config.toml
horizontal_flip = true
encoder_kernel_size = 7
decoder_norm_position = "pre"
decoder_activation = "relu"
decoder_head_dim = 16
decoder_fused_qkv = true
decoder_qk_norm = false
decoder_parallel_block = false
decoder_positions = "learned"
residual_init = "none"
batch_size = 128
epochs = 12.0
warmup_steps = 420
Rows from block 7 of the image encoder, named by matrix and row number. Rows with one number belong to one neuron. Each number is 128 + 32 x the weight over the matrix's rms, rounded and kept within 0 to 255. All counts start at 0. Numbers have three digits each.
# fc1: MLP up (encoder.blocks.7.mlp.fc1.weight, 1536x384), inputs 192-287
# fc2: MLP down (encoder.blocks.7.mlp.fc2.weight, 384x1536, transposed), outputs 192-287
fc1.1152:127133128128127162255255255119129115255112170000133119047123128122119064102008078215000062255201000129234128128199128192077071088129184063179008123128128000150090130115211181109190123092182116121036132129000126132251195212255130229127129128058255221200132099128000200173040255118050066147
fc2.1152:200255128120135127126126093122128000115030000132255254129036194114127011193124005129000081116109000000129129255122128255088107057054255154128079066009108128025129002149102093081000040225029000117019254128060124128129110197255000000000128128125079086010255167170128255251038255000070255029
fc1.1156:167106125219142125238189086255128200255072255120255207075220128128128110160078116188128129255043000163116117184137125159000137121166000057130255140255131000009145129057255000129128148138179146124106255155061255050211254205255000140152110127111255137144000091128173255131000255000128000120
fc2.1156:134230129108114156137126122255000250233255162000100124000125104084177255121136060039227054129127035211255149255107132124106125019000142124069081255093255076190128255132161131118055000111228183128047084111039139128021166067105031209140134122133255179126224002125073132180027190124255182139
fc1.1158:131138128134128161182170127128128130134067184167129150092167128128128126128128123130152128185127077128111128147129128128121129136128115152128184128124128105133137128138141132128134129126133131128128168154127115108137136111148004121164121128134139144098113129128121181128127137207128116184
fc2.1158:128143128120130140127181129131135131134105133168128177131125128126128107128128128129132122135128140128122127145128128128114128128125163137128127117130107101128128131128103123127104130128086116128128126128142111105128128145145144090130130126125128131133128128127128129127128122078128128131
fc1.1159:128128128128128128129134128128128128128111137128128127127128128128128128128128128128128128174128119128128128128128128128126128128128128128128128128128128128128128128128128128128128128128128128128128117128128128128129128128125127128128128128128128128128128128128128128128128128128128128128
fc2.1159:128128128128128129128130128128128128128136128112128128127105128128128133128128128128129129128128128128129128128128128128129128128128128128128128128128128144128128129128125128128126127128129128128128128128128128128128128129114127138128128128128128128129128128128128128128128128128128128128
fc1.1160:128129128128128128175227133088128121132126245255128129128150128128128208118128128129119128255129111128127128127128128130104128134128128128128082128129128131128128128133132117128127127128128125128128128128128128128139127127125054127124128128128134133112127124128126128128127147029128124129
fc2.1160:128128128127129128127129129119128133127128128126131119128122126126128000128128127126129128127128128126125128126128128119128129128128130127128127131129142135128128128129128128128114089127129127127130131128128128131128128147126130116125128128133129128127128128129127128127127128126131128128
fc1.1162:128129128128116128128129128128128128128065129132128117128128128128128126128128128128127128198128127128127128128131128129120128190128127128128128128135128143128128128128128128128128128128131127128128128128128128128128128127128128128125128128128128128136128128128128128128128129119128127129
fc2.1162:129128128128128128129128128129128127128128128127129128128128128128128128128128128128128128128128128128128128128128128128128128128128121128128128128128128128128128128128125128129128128128128128128128128128132128128128128129128124128134128128128128128128128128128128128128128127128128134129
fc1.1163:129128128071129096132255127105128116127046154200081035010186128128102142127132127147006128172128020128128128115147128128118128129130131038132000128128128128185130130128140127128128127128129127128128000207128128128136176182120124129025128128131227124000139097128084138128127126000128137131
fc2.1163:129127127035128083128099099107134128128100128128116000128128129128109130128128128128129133128128125104144128092128128128111128128128137145128128128128130128127128128138158128128104135130128132128128127129127000148137128121111108116000128128134128131126129128188125127128125230139125129120
fc1.1165:135128128132128118149140130127129128131105134145126120121150128128128155127125125129123128151128103128126128129128129128133124144128135127130127129128128101130130128127136128128128127126133131128125131131125122111140124129133099129108111128127133132126128126128122132128126135141128128133
fc2.1165:121117128116131136119132128124133127130116126130110135128135128129124126128129126130139127118129130136134127124128128128132128128128124125127130130140125127129128132128144127127141159126118128128127128130132133121128130129143138133141125128121128126130126128129130129129131125147128125127
fc1.1167:114128129131128141144126203117128129130109171121129062128255129124126126101126153000124129115128118127131121130127074103116035130089128113121105123164122128128131145127135129128125121128177128128000184130128139134135170128128116000129203126126128248128127120113128130198126107115125128126
fc2.1167:127128127129126131127133114130132128126130128128128131126127127123128129128131128126136129124128000126129119124127121127128131128117130131128128127126099125128123128128127129128117125133132125092128126131129128128128129129127130125126129095127130129126129123128128127120105123134128124129
fc1.1170:128130128127132125138141128128128128128103133126128127126124128128128147128128128128129128154128103128128128128130128127139128130129106128128124128128128128128128128128128129128128128128128128128128125129128128125135128163099096126130116128128129128127129127128127128128128144118128127128
fc2.1170:128128128129128127128128128119127116128130128127150127129099128129129121128128128128128137129126128120124128128128128128123128128128114128128128128129114144128128128128122151128127124128137140128128128128128129128129127138124124128131129128123128128127128128126128128128130128131128128129
fc1.1172:127134128135119131148130130131128129123134195131128119128128128128123124128124123128106128166128120128130128125141129112122127128128128131128138130138128122139135129124129128128128096126140115127128136133122130136139141128125121127117119128129129127120129122128128136130126133106128127120
fc2.1172:143146128156124139131041119103145132136125125179141130127144131121129112128129116128116111142128126127089127132128138128129139129128146123134112118127118128128128115133131124131120143124116116128129130128129128130133116124133129106137132121127129130118127113128116125127127113115132112129
fc1.1173:128128128128128131129128128128128128128121130128128129128130128128128120128128128128127128131128087128127128128128128128128128137128134128128128128128128128128128128128128128128128128128128128128128128128128127128142129128127094130127127128128128128128128128128128128128128128128128128128
fc2.1173:128129128111129128128128128128128128128130128135129128128126128127126091128128129128131128128128129127141128133128128128128128128128128128128128129137128129128128128128126128128130114128128131128128128128128127126128128126128129128129128128128128128127128129128128128128128128128128128128
fc1.1175:133027128167127090231255131074128139151000220170109000084189128128128194129127121132065144255151000128121128109137130119100127169132135155131172121157124155129140129111205191128134140106136117128133131151119146122193139163255066075213129128143177129011178044128100157128101166004128063072
fc2.1175:148132134005087088140000109152164061144162081123189064082074124132125080129123119121136176195125160133226154164128137136255137183125255120129127128202129222121128022130205160127255096126127162129126137128115132152153123000000129163125125140124124077000149150117128155128144183073125133113
fc1.1176:128128128128128113130130128128128128128142129132128127127128128128128126128128128128127128146128123128128128128128128128128128128128131128128130128128128128128128128128128128128128128128128128128128128128128129128128128128124128129128128128128134128128128128128127128128128138125128125128
fc2.1176:128127128124128134127128128125128127128124128127128132126140128128128161128128128128128128119128128130128128128128128128128128128128128129128128128129128128128128128128129128128129129128128128128128128128128124126128128126136128129131130128127128127128128128129128128128128128135128127128
fc1.1177:128127128128128068134238128128128129128135129132128126100110128128128187128128128128124128223128021128128128128128129129127128204128098125128114128128128120129128128128129128128129128128131128128128128129128128127156128135127135130102127128128130129128128126128127128128128137120128129131
fc2.1177:128128128137128127129127128224129129128134125131131130186040128128128126128128128128131130129128130116129127126128128128129128128128128128128128128182127128129128128128127135128165127128127129128128128127128149128129128128084131128131128128128128129128128128117128127128128070097128129128
fc1.1178:144131128147126128135212132163126137129124147129128125122094128128122139124128104128117126194255127129127128125130129148123129143128180123128125129130130000131128125128128042128129127128131126128118130136128130127129128128000128137127093128128128128130255127128128172219128132165128129255
fc2.1178:126155130128127131139122134126124152135129128124129128129189128128129128126128167128128126129124128128125131131128127128129128126129000130127128128127136129122128129112123127128132115127129129129128128129128128125128129126129129129160129127129128128129127123128127128128128127131125057153
fc1.1180:128129128128126127197119137124128130128150130179128130127117128128126129129127118131124128139128122130103128116129128137131127129127155122128112129125130131117130128128255129128129122125025128127112128129126100141224135128128129127128128128128129181128128126128128129130126136101128131129
fc2.1180:127128126128128124157128125122135115128128128128127121128135129127127127128128127133188126130120127128129128126129127131126128128131117123135130130099080128126129129166128129128128134128127153128114131127128118129128128147128129128128125128127123128128126128130128128127129128127129130144
fc1.1182:155156128105129136209191129121128128134124219171150128069145128128128255126128128127118128177148092128128128132130128130177130150128083128128125128125128120141129128126221154128133128128122120128128221128128144112222131090253000121205125128128146132125127121128113138128128201138128093130
fc2.1182:131127128089128122115119125120138118128128128209106111120174128128128025128127126121130132127128132128148128125127128127142128134136128128128128130134126128128128104128136146131128147128127127128128128131126120142128130051114151119078128128128127124122132129129128128128128128126127106124
fc1.1186:136218130076000000255255255000126130103000255130109117000000128128127117043122002129000124255055011145123128109152141148016137199119000074137104053120127015255255128122255150125194140022232101114049241111109075180255255131152202128119100131080204218118101070124102255153192255006128196202
fc2.1186:128130117235097123000000149179131155196255255004085144138139108140141234034089139125174123197127069033000128138148127127000123134255138131135018112062000000136128255058121176058096255103212255115255098112255128253130255112000108048000067009082026255255214134130134124133134016255158000220
fc1.1187:123128128128129103134173129127128128129123129130128125123128128128128122128128128128128128182128081128128128128128128128128128129128195128128128128129128128128127128128146128128128128128128128128128126131128130127138128129118123128113128128128138131065128128128128128128127145054128129126
fc2.1187:128128128133129144128147130125108128128127129099110127111185128128128159128128125128129115126128128135123128105128128129121128128128129127128128128116145101128128158128131127129124127127130128128128125127128128123128128127159123140129119128129128128134128127128131128128128129131128128128
fc1.1188:127131128128128128147211129128128128132129135128128128128128128128128128128128128128115128201128023128128128128127128133127128128128128128128128128128128123128128128128187128128128128128128128128127128128128128128141127128128131130128128128128128133092128128128128128128128196128128128128
fc2.1188:130128128128127128128122128129128133128127128128128127128128128128128124128128128128128127139126128128128129128128128128128128128128127127128121128128127128128128128127129128128131128128128128128128138128128129128128127128128128128128128128128128128128128129128129128128128128127128128128
fc1.1201:128132128128128128131150128127128128128128128129128128127124128128128131128128128128125128133128052128128128128128128128130128128128128127128128128128128128128128128128134128128128128128128128128128127128128128128153128128128114128128128128128129128127128128128128128128128130128128130128
fc2.1201:128128128128128129128137128127128128128128128128126129127133128128128128128128128128128128126128128129128128128128128128128128128128127128128128128129128128128128128128128127128128133128128128128128128128128128128128128128161128128128128128128128128129128128128128128128128128128128128128
fc1.1202:062116162255116128235255197072122216173075226255150082064070128128121118058131094201052193215174047131078109204133194233058182214138130166179151109133128028173119163110205131061228094063182014094065238161046177147220238201055050139220176117100211213083076038127052207153084168104110128255
fc2.1202:185174126245058190224000255255035065113239255130080229049169146127132185127139214011168099093015129255255213255146182121255070152002130194077188098220184078180102122124130006065181073154131255216075193142128165000123239065051092255130117172112129137075000168207128240193097255042095199104
fc1.1203:127147129106088215255129242087127124159031255152128128057115128128101202116235075151041160236132003130100128158068148139029177132154132096163128126136125032213129135149167051114189093060187135128101169129102114173255131174062065203026103126122188154034108159128037216146128255130128111163
fc2.1203:086194133016037085130149158000214132153000050184157035157255092123154119155100140148010061117223151200158145255122128105000122160124048079142178110092156019080127095191127130127237040073133033153127120149122036132128159210255038009054149152117123072255068127057088123116045127166053105125
fc1.1206:150077129255128139136196204000129131125050255199119131029070128128126255044128129180041127255133000128128128065136143128215135194128255058129001128121132000255139127027180024128129128061075147127185081255119152130255150127000109021000124128190255255032095126128026037128066020138128200140
fc2.1206:076109128109098074146044127129127003069125070000255000255000132127128054133128214165122127166128102127127134123124129128255136127108139134128129128126115135125124120137127221110194000131227129128130128129093152143148128131123000255124128132129125195000104130128134124127121162249129255128
fc1.1207:129142128128128129128137128124128128129145159191128126127128128128128107128128128128126128127128122128128128129128128128129128128128117128128128128128128134128128128127137128128128128128128128128128133128128132128152138128094132127121129128129129130102128126128128132128128128215128148097
fc2.1207:128127128128128127128131128127128126128128128126126128128130128128128180128128127128128128124128128129138128126128128128118128128128128128128128128128128119128128138128131127128127128128127128128128128128127128128128128129135127137128127128128128128129128128128128128128128129129128133128
fc1.1208:128130128128128126129163129127128128128138127127128125128123128128128128128128128128125128128128124128128128128128128128115128128128120128128128128128128127128128128128133128128128128128128128128128127128128129128132130142076128128121128128128130128128128128128128128128128137128128128128
fc2.1208:128128128128128128128133128128128127128127128128127129128127128128128132128128128128129128128128128126128128129128128128128128128128128128128128128128127128128128129128129127128128129128127128128128128128128128128128128146129128129128128128128128128129128128128128128128128128126128128128
fc1.1211:126134128130122114178175128120128130133122171139134116109136128128128116120128127128113130170136071128128128131128129130114129175128098128128129127136128129138128128127151131128131125127146124128127176130126148128178139137074092126182128127128131130114126125128126144128128170128128120183
fc2.1211:130132128132126175139107133143128126118184129112139128096192128128128159129128128124125092118125128153178128195127128123194128129128138126128134127126132097128127136130105115119128096128153128129128129131109136121128131127088070181148122128128128128135126128128128128128127144105128168125
fc1.1213:117137128123128129178128127030128129127041255130126120055145128128128131128128128129000128255136000128128128126129128128104128137129065121128128128128128089143128128111129133128115128128129128128128128134119047128255131111121127130111128128129131146117129127128128128128128196128128128129
fc2.1213:127128128128127093129107128129128125128029128255128128143128128128127115128128129129128128131128128118128128128128128128125128128127128128128128128134127132128128058128130128124210128128114128128128128128128126128128129113131139100123128129128128128127125128128128128128128129127128128128
fc1.1216:124127128119128175255168170127128138135007255127124106097091128128128145111128127129036128255132000128128128129129129128084128129128157127128106128162128153175127128120146131128163125118163116128127153150119156131243123172188075218078129128127168156128145128128109133129128232170128110151
fc2.1216:167124128119087052128059097133190126137191114133105100148073129128127098129128126116131188224128125087175124155131128121128128130129128174129124128124084131128128112128130132128096141134096116120128129161111115172131126062000183136127127127129133141142162130129120126131128159126123128092
fc1.1217:127150128129128112134134141128128128128072129129128128116146128128128168128129128128128128135127104128125128129128128128127128133128135128128128128128128126127128128128142122128128128128128128128128129130127128128131127180110128145129128128128131128128128128128128129128128227154128133128
fc2.1217:128129128127128123130118128130128125128132135128127104144065128128130124128128129128128132130123128117128128126128128128130128128128126128128126130135128167128128128127130132128127127127130130128128128128128128128128128116120129133129128128128128128124128128130128128128128128128128128129
fc1.1219:129130128135128129176129128128128128126113149135136128127115128128128111128128128128119129172128090128125127136128133131129158129135129124132135128130128125130123128128146131127129128114130128128129140128126127127152137129128101128098129128128135129124119127128122140130128135090128128148
fc2.1219:130129128136128100117131125131129132128133128108128128128081128128128118128128128128128129132128128127137128115128128124129132128137128129128128129121128137128128127127131131128115129128139129129126128127128128129128128128108129117130127128128128128121131129128126128131126128119129128129
fc1.1222:128128128128128128129140128128128128128109141132128128128114128128128144128128128128128128137128078128128128128128128128134128130128126128128128128128128127132128128128128128128128128128128128128128128128128128128177129128122124122128128128128130128124128128128128128128128128128128128128
fc2.1222:129128128129127127128125128128129127128128128127125128129129128128126139128128128128128128128128128125128128129128128128128128128128127128128128128128126128128128127128181127128122128128127128128128128128128115128128128126124128133125128128127128128128128129128128128128128129119128128128
fc1.1223:128128128128128128131134128128128128128079131128129128128128128128128132128128128128129128135128108128128128128129128128129128128128241128128128128128128127128128128128130126128128128128128128128128130128128128128138129128154115128127128128128131128128128117128128128128128128129128128128
fc2.1223:131124128128128128128126128128128125128133127127128131128080128128128128128128127129129129128128125128132128129128128129128128128128128128128128128128128145128128128128129127126129129128126128128128128128128128128128128128117128136128128128128128128128128128128128129128128133128128129127
fc1.1224:128128128128128128130128128128128128128131134128128128128128128128128128128128128128128128131128115128128128128128128128128128128128125128128128128128128128128128128128129128128128128128128128128128128128128128128133128128128128128128128128128128128128128128128128128128128129128128128128
fc2.1224:128128128129128128128129128128128128128128128137126128128147128128128126128128128128128128128128128132128128128128128128126128128128125127128128128132128121128128128129128128128130130128128131128128127128128129127128128127137129128127128128128128128127127128128127128128128125128128128128
fc1.1225:128127128150127117138143128121128127128099159142128130126140128128128157128128122137109129156128095128128128142129128128118129129128095127128128129107128128128129128128157128128128127128129125128127171128113121128187126128098092130135125128128131130126127128128123139128128128078128128141
fc2.1225:122133128131133087133129128166122130128161136106123123170051128129128135128128133129130152166124125119127128126128128128131128129122130129128130129116128129128129121129152137127127091128131129128129125125128122115128139127080122131116126128133128128126128130123128127127128137128129129165
fc1.1226:129146128128128127129136128128128128128125177130127128127127128128128132127128128128125128255128084128128128128128128129129128128128101128128128128128128128128128128128129128128128128128128128128128140128128128128130140133109008127125124128128129128127128127128128128128128150252128128128
fc2.1226:128128128127127127128130128128128127127139128111127125028203128128128163128128129128128128135128128125128128128128128128127128128128107129128127128127127119128128130129127127128131123128131130128128127129128128131128128102065128135121128128127128132135126128128128128128111129129128131127
fc1.1227:128128128126128128255154128124128129128129215143127133128127128128128140128128127130089128241128000128128128128127128129154131128128137123128129127128128125133129128128217132128128128126127128128128130129126129129255130127130000129122128127128151131140128104128128136128128195128128129144
fc2.1227:127132128102129121128151122110129128134126128255128128128037128128127000128128108127063131127136138128245105137129128128126130129087179128128125128224128127132128128128125137129124113128127128128133128128130128115128127130234132127113128128139128130099128128128123128128129128128128123122
fc1.1228:216000178247000000255108255000191067000000255128000088002255129149057255051061198224000087255255000121153056000107184119000130190202068000247138125255105034255191138011255067076157023000255065044024255255005085255255255074181000009138185000093255203000015000134229000255000189000108000255
fc2.1228:000147000255144075153141000252255128077255255000255030255000000191217166000000229255112200255000185048249106000026028097255000059000255186014069000255084255119143000250159154060255000255175255255183129177171117000000255255000255255000000196024044231000000000000255175081107157181067255245
fc1.1231:129129130255128004239255255032130187067080255151129111000033128128141197132160099234000207255025000142090122091132211074200189183212057128175241124173133090255224152128241000123130102037246211122126128208061150129243237255124072255000122128212255255000051055128000180132107255000127125167
fc2.1231:128124087058100126145000146019042212039067255093129022085087159025140000000222255134255134135081128116184255250161135183152182104084000255126000128081242184094133127126088117116233129130126255119146255116115120100130122081135000124044121122255122255106027218255073255120129255099255207125
fc1.1234:188123130124179068185204178088123152162077203238116175061129128128119230046128127173018158216075044140107118151167155215181154221136168072160040141174128114206153136116232131120166080058076191113146137191095141142208179066127065078126165115127215203078053055118048212143086213052126097202
fc2.1234:190102128176151000053129169162091128122141091084168049051114087112040155104049000144098152016100255043150163042031148204164038255239226046196071064238129138238158210100202128180090147138016134111173141052089123208146057067063021153075046127160126170144128206151234102082191052164028221156
fc1.1236:128126128128128127131130128129128129128134139130128128125132128128128159128128128128128128149128118128128128128128128128141128129128149128128126128128128127128128128128125128128128127128128128128128126130128129128130130135131126129125128128128134128127128128128128128128128127122128128133
fc2.1236:128127128127129127126120127131130129128124126127128127135125128128128121128128128128129128132128128128126128124128128127125129128130130128128125129123128127128128125127128128128136131128128122128128129128128127130128128128125134124139128128128128128128129128127128128128128128116129128128
fc1.1238:128128128128128128143175128127128128128128128131128127128128128128128129128128128128128128128128117128128128129128128128124128128128128128128128128128128132128128128128130128128128128128128128128128129128128128128128128128128123128128128128128128128128128128128128129128128138128128128128
fc2.1238:128128128128128128128128128128128128128128128128128128128129128128128129128128128128128129128128130128128128128128128128128128128128128128128128128130128128128128128128128128128128131128128128128128128128128128128128127128128129130129129128127128128128128128128128128128128128128128128128
fc1.1240:129129128128131099150186142126128129128227130125128112105084128128128129128128128129077128209127038128128128128128128128130128130128133128128125128128128121129128128128134128128129128128128128128129118130126132128191184133064127162072125128129174134128128127128127129128124178091128127128
fc2.1240:127128128128128120128128128127129128131069128128128128132111130129128128129128128132127122128128128117127128130128128128128128128127134128128130127128104126127128129131129128128128130128128128128128126130128128129128128170192112128128128128127128124128126128128128128128128128128128130127
fc1.1242:129255143108130127255234226000129131255126244000132000000003128127128003068000018243000127255183000159126122127255153130119000128197195030208127082125138000255106206053242211079190165109255038100048255160000090128255153182140154204007076128128255229128172113128000224255108255141123031120
fc2.1242:255234009170219110156000255069104126037142039255147068000255252128126033207081058131000128127132000206000237033000128254134000000255031000129013203000255181000255000255255135124255255026166030255122199000000126204025016000138071000255000003255028234052255179051255255077133183128161116135
fc1.1243:128129128128128130129132128128128128128118130170128128127130128128128136128128128128127128160128126128128128128128128129128128128128115128128128128128128128128128128128129128128128128128128128128128128128128128128131128128108126128106128128128128128128128127128128128128128130126128128128
fc2.1243:128128128129128128128125128127128129128125128128129117129126128128128128128128128128128128129127128128128128128128128128128128128128125128128128128128128132128128128128124128128130126128128128128128128128128129128128128132129128129129128128128128128127128128128128128128128129128128129128
fc1.1245:128128128130128128142206123128128128128077222115128128122129128128128130129124128128128128255128078128128128128128131128056128130128126129128165128128128127118128129127174133128128128128128128128128142128127129128184145153120036150117125128128135132127128128128128129128128145054128119127
fc2.1245:128128128131128130128128128131128128128142128128127128117128128128130203128128128128128128112128128128130128128128128128129128128128128128128128128133137128128128128128136128128127136128127128128128128128128129128128128124128129128125128128129128128128128128128128128128128128129128128128
fc1.1246:129128128128128125135134129128128128128130211133128127121128128128128129128127128128091128223128101128128128128133128128127128128128131128128128128128128126128128128127131129128130128128128128128128148128128128128148130137064103128128128128128144129123128127128127129128128129126128122128
fc2.1246:147131128128121122124062128124135135128127098128143083128134128128128100126128127127127128148124118089123128125128128127128128127131128128128127129114129125128128128128112128129113128128143122128128133130125129149128128129127125089132128127130128132137134128126128129130128129082128128119
fc1.1247:128128128128128068128129128128128128128190127165128128127128128128128163128128128128127128136128126128128128128128128128130128128128135128128128128128128128128128128128128130128128128128128128128128128128128128128128128129109127128130128128128128128126128126128128128128128128126128128128
fc2.1247:128128128128128128128126128128128128128128128128128128128128128128128129128128128128128128130128128127128128128128128128128128128128128128128128128128128128128128128128129128128128128128128128128128128128128128128128128128081128127128128128128128128128128128128128128128128128128128128128
fc1.1249:128124128129128114228255128127128128129129131134129127128024128128127138128128124131125128229129086128130128126131128128126128128128130128128130125129128130125135128126143123128128130128141129128128129132129132127129130129131125126132129128130129128104130122128128132128125126130128124139
fc2.1249:129127128129128123125132128130130071126126120128123067136127128128128128129126133133128127137128123128125128052127128112206127129126150131127129134129128127128128125126131127128132129127132129128131128131121126128130130129134139127107129129129127127125129130128129128128128129126122130126
fc1.1250:128128128128129128129128128124128128128130128126128127128128128128128147128128128128128128131129128128128128128128128128128128128128128127128125128128128128128128128128133128128128128128128128128128128128128128128134134130128128125128128128128128132128126128128128128128128134128128128128
fc2.1250:128128128128128128129128128128128128128128129128128128127128128128128128128128128128129128128126127128128128128128128128128128128128128128128128128128128128128128129128140128128128128128128128128126128128128128128127128128128128128128128128128128128128128128128128128128128128128128128128
fc1.1251:136123128117106000135134130140127156128129255156121125123132128128130120101129127128139131144120122129127128109129131137126128126128142137131124127137128150123129158129129119128137128127082120128124127129119116255131128159082110128209125125129128128112127128128128198131128132124128127170
fc2.1251:193210128255132077097099136158132163152145130074120125129102124129115127097111088135123176158128090039104111148130128147162117133120046106121124120122089134135136127101255135126062105141113113135129138127147048156134127154109153140136091123128127130124143184117175148130138155071153178115
fc1.1253:131121128127122128131138130126128128130117148137128132125123128128128140126126123128126128132127108128127128131128128130131125136128127127128125128126128118128129128126141128128130128128128129128127137137128131129150136131132116125143128128128132132118130128128125133128128131124128128136
fc2.1253:128133131136125134127133126134128129129144124119154141115115127130129137128128125128120129122128128128127128127128128131133124127128140133128128126127123142127128132125117130128117132128127135125128128127128131128128130114120123142144125127121128129120133128134130123129128118142128128128
fc1.1254:128128128128128139129128128128128128128093152128128134127127128128128130128128128128111128130128102128128128128128128128125128129128125128128124128128128128128128128128129126128128128128128128128128128128128128128131129138100101125129128128128128129126128127128128128128128128128128128132
fc2.1254:128128128128128129128128128123128129128196128128125128128128128128128124128128128128128128128129128129126128128128128128128128128128132128128128128125128129128128128128128127128128128128128128128128128128128128128128128128128128135128128128128128128128128128128128128128128128128128127128
fc1.1256:128128128128128129128128128128128128128127128128128128128128128128128132128128128128128128128128127128128128128128128128128128128128130128128128128128128128128128128128128128128128128128128128128128128128128128128128128128128126128127128128128128128128128128128128128128128128129128128128
fc2.1256:128128128128128127128126128128127128128128128128128127128134128128128137128128128128128128128128128128127128126128128128123128128128107128128128128128128127128128128128129128128127128128131128128128128128128128129128128128128128127121128128128128128129128128128128128128128128130128128128
fc1.1258:128128133126128127151128127130128126115129129132128093128125128127128128129119129127116130177128128128129128128129143131127128128218255128128165125148136127097129126129129128129128128128092128121150134128128128143161171128123118128128255130128128131128129128129126129128092134116128128128
fc2.1258:128128127128127128133128116128129127128128132128128128128128128128127129128128128128128129128125128128129128131128128128128128128129000129127129127128127128127128128128130128128128129128128128129128128128128128127128128128128129129129127129128128128128128128128128128128128128126128128128
fc1.1259:002239128255134167255129028148128129175153206162127147131203128128125180124119121143255111123099133129155128130145128135063127120131000100137143128122127000114123131120255155128146058087184122127093174137111173072255119109000086107102128128126177139126174145128126141131131255003128181229
fc2.1259:117255124255111029249075153185000132182255171160115086095040131117193075134129194116000138240128077126129126193126129155205022098077000097126089124114158149117128141128103133139108016132231125105128110167130147084077120125067215251145111119255129156057096072127123107135123084111124087255
fc1.1260:121031128129101141125255095114128125130132158248103136255125128128128123128129128128122127161129121128117128130128128128105128115128054129129131128129128080130129128129135147128121128126125126128128126155126128149141255105128121112130118128128140129251124131128117130128128141049128212127
fc2.1260:128133128127128107125124129125127131128131126130109128129105128128128106126128128116128140140128128123130128149128128128110128128128116127128126129129117146128128130126129128130128119129129125127128132129131127127128125130126128123123121127127128128130128128127128128128128128127128103128
fc1.1261:108083133145128000174132164134138206156081175159179152099134128122104206100055077170050167219017052130103116124214214178084146219125250124209140128167100106129086155143211133107171109108090196101209027140078166153202197120112063187165087120148219163111064122120073156120023241054111155166
fc2.1261:207053054106203108112195127211119010034101090086202192218091087144001160127030000255134036076067128069219218132025146255218065237141255061140108000205142132170124147145134000000106110205000039144133089035000152088128188212072003255143005128154054172172122230126128215083181255091148255078
fc1.1262:128128128128128121129161128128128128128136131128128128113128128128128202128128128128126128132128085128128128128128128135148128156128120128128127128128128128128128128128129128128128128128128128128128128128128128128132128128131111115190128128128134128128128126128127128128128129128128128129
fc2.1262:128128128126129127127143128084128128128127124125128129125129128128127050128128128128127127130132128129128128128128128128125128128128126128128128128127130129127128130128201128128131119128128128127128128128128124128128128241188128146147128128128128128131128128128128128128128131129128126128
fc1.1263:129137128137014090240255228015128255189052210236056000008255128128128252125127127126016131233146033128033128134129129158000120218143128126131123126129125075131129128129255126128127125090127125127131133201128126127255204123135126131017095128123139186000075010128137199131120245041128083128
fc2.1263:255044128211130239044000083255137123181255133129000255036255132125132255152130000123246138255127124131124126052128128138255128123249184020129069130129000034108129128129113031086126255000023127117074141117128255169122200000000255206255053042037097151128164125128102129130128031120188177127
fc1.1268:129123128128128123136139128127129130130124130137125130124132128128125131127125126132128126135128123128129127125128130130129131132128132126130133127128128124133130129125134129128129125123129129128131128130124126129133137129123127128117128127129134130126124122128130130129124133120126129130
fc2.1268:124131128139130134129136130128126127128139136122119127119130131119131141124123132126131127121128134137137131131128128125124127125126120129128120133132126125127129138124134120133128132126127118128131126130135122125129125129138138132123128131126130128136126130124127119127131123124123128136
fc1.1269:127119128133128126132229129128128129133071128131130120112121128128128117129128128128131128217128003128128128128128128128079128130128126128128142128129128067128128128131132131128128128128129128128128123136128132128160133140043121137046128128128149128110121128128127129128128231128128078141
fc2.1269:127127128130128101130122128123128127129135128127123128129161128128128145128128128125129129154128122129018128129128128129129128127127108128128128129116128133128128129128200125127129128128128129128128127129126128128128128125122130143113127128127128128128128127128128127128128131134128127128
fc1.1272:148158128110132066225148176125128127129255239105115108115120128128128154119128126130048129203125000128125128131130132130118130143129000133128137127130128115132128128137242167128130128127125127128131150141124125140255255135174026193071118128139208152218126124128116143128124255000128100059
fc2.1272:125110128137130105120102128108144073140019122099123128185127140131128131132130126146135105139129125118069128106129128129117128132119122126128132125138036154124128123142181147121168170128117128130130122130134128132134129225199105134136120130111128092134120128128124128127129127141127125128
fc1.1273:128129128128128128128133129128128128128141128126128127128123128128128129128128128128122128128128127128128128128128128128121128128128128128128128128128128128128128128128128128128128128128128128128128127128128128128133133130117127132124128128128130128128128128128128128128128134128128128128
fc2.1273:128128128128128127128128128128128127128122128128128128128126128128128130128128128128128128128128128126128128130128128128128128128128128128128128128128125128128128128128128128128128128128128128128128128128128128128128128142132126129128128128128128128128128128128128128128128128127128129127
fc1.1276:130141128140128129180254125128128129128255170139131146127136128128128126128128128130129128138113125128128128128128128128128128128128126128128128128128128131128128128127179080128128128128128127128128125128128128128169128158237128255000128128128138130072128128128121134128128220075128132129
fc2.1276:132128128171128128120129128138126129126128128123128128128127128128128151128128125128127126117128126128108128042128128130000128128128136104128122128130126121128128128126128119128015149124123127128129128120128128132133128129127130000029098127130128128135132128128129127128128120083129128149
fc1.1277:128128128128128128128127128128128128128127128128128128127128128128128129128128128128119128128128121128128128128128128128128128128128131128128128128128128128128128128128128128128128128128128128128128128128128128128128128127128128128132128128128128128128128128128128128128128128128128128128
fc2.1277:128128128128128128128128128128128128128126128128124128129131128128128128128128128128128128128128128127127128128128128128128128128128128128128128128128127122128128128128128127128128137128128128128128128128128128128128128130130128128126128128128128128130128128128128128128128128128128128128
fc1.1283:128131128128128129129128128128128128128075195128128128128129128128128188128128128128124128156128045128128128128128128128122128128128125128128153128128128128128128128128133128128128128128128128128128129128128128128157130128129064133126128128128129128126128128128127131128128141141128128130
fc2.1283:128128128128128123128121128126128128128128101125143126128163128128129126128128128128120128129130128128128128122128128128122128127128128127128127128129127128128128128128124128128182121129131127128128128128128131137131128134124126131129128128128128128128128127128128127128128128130128132127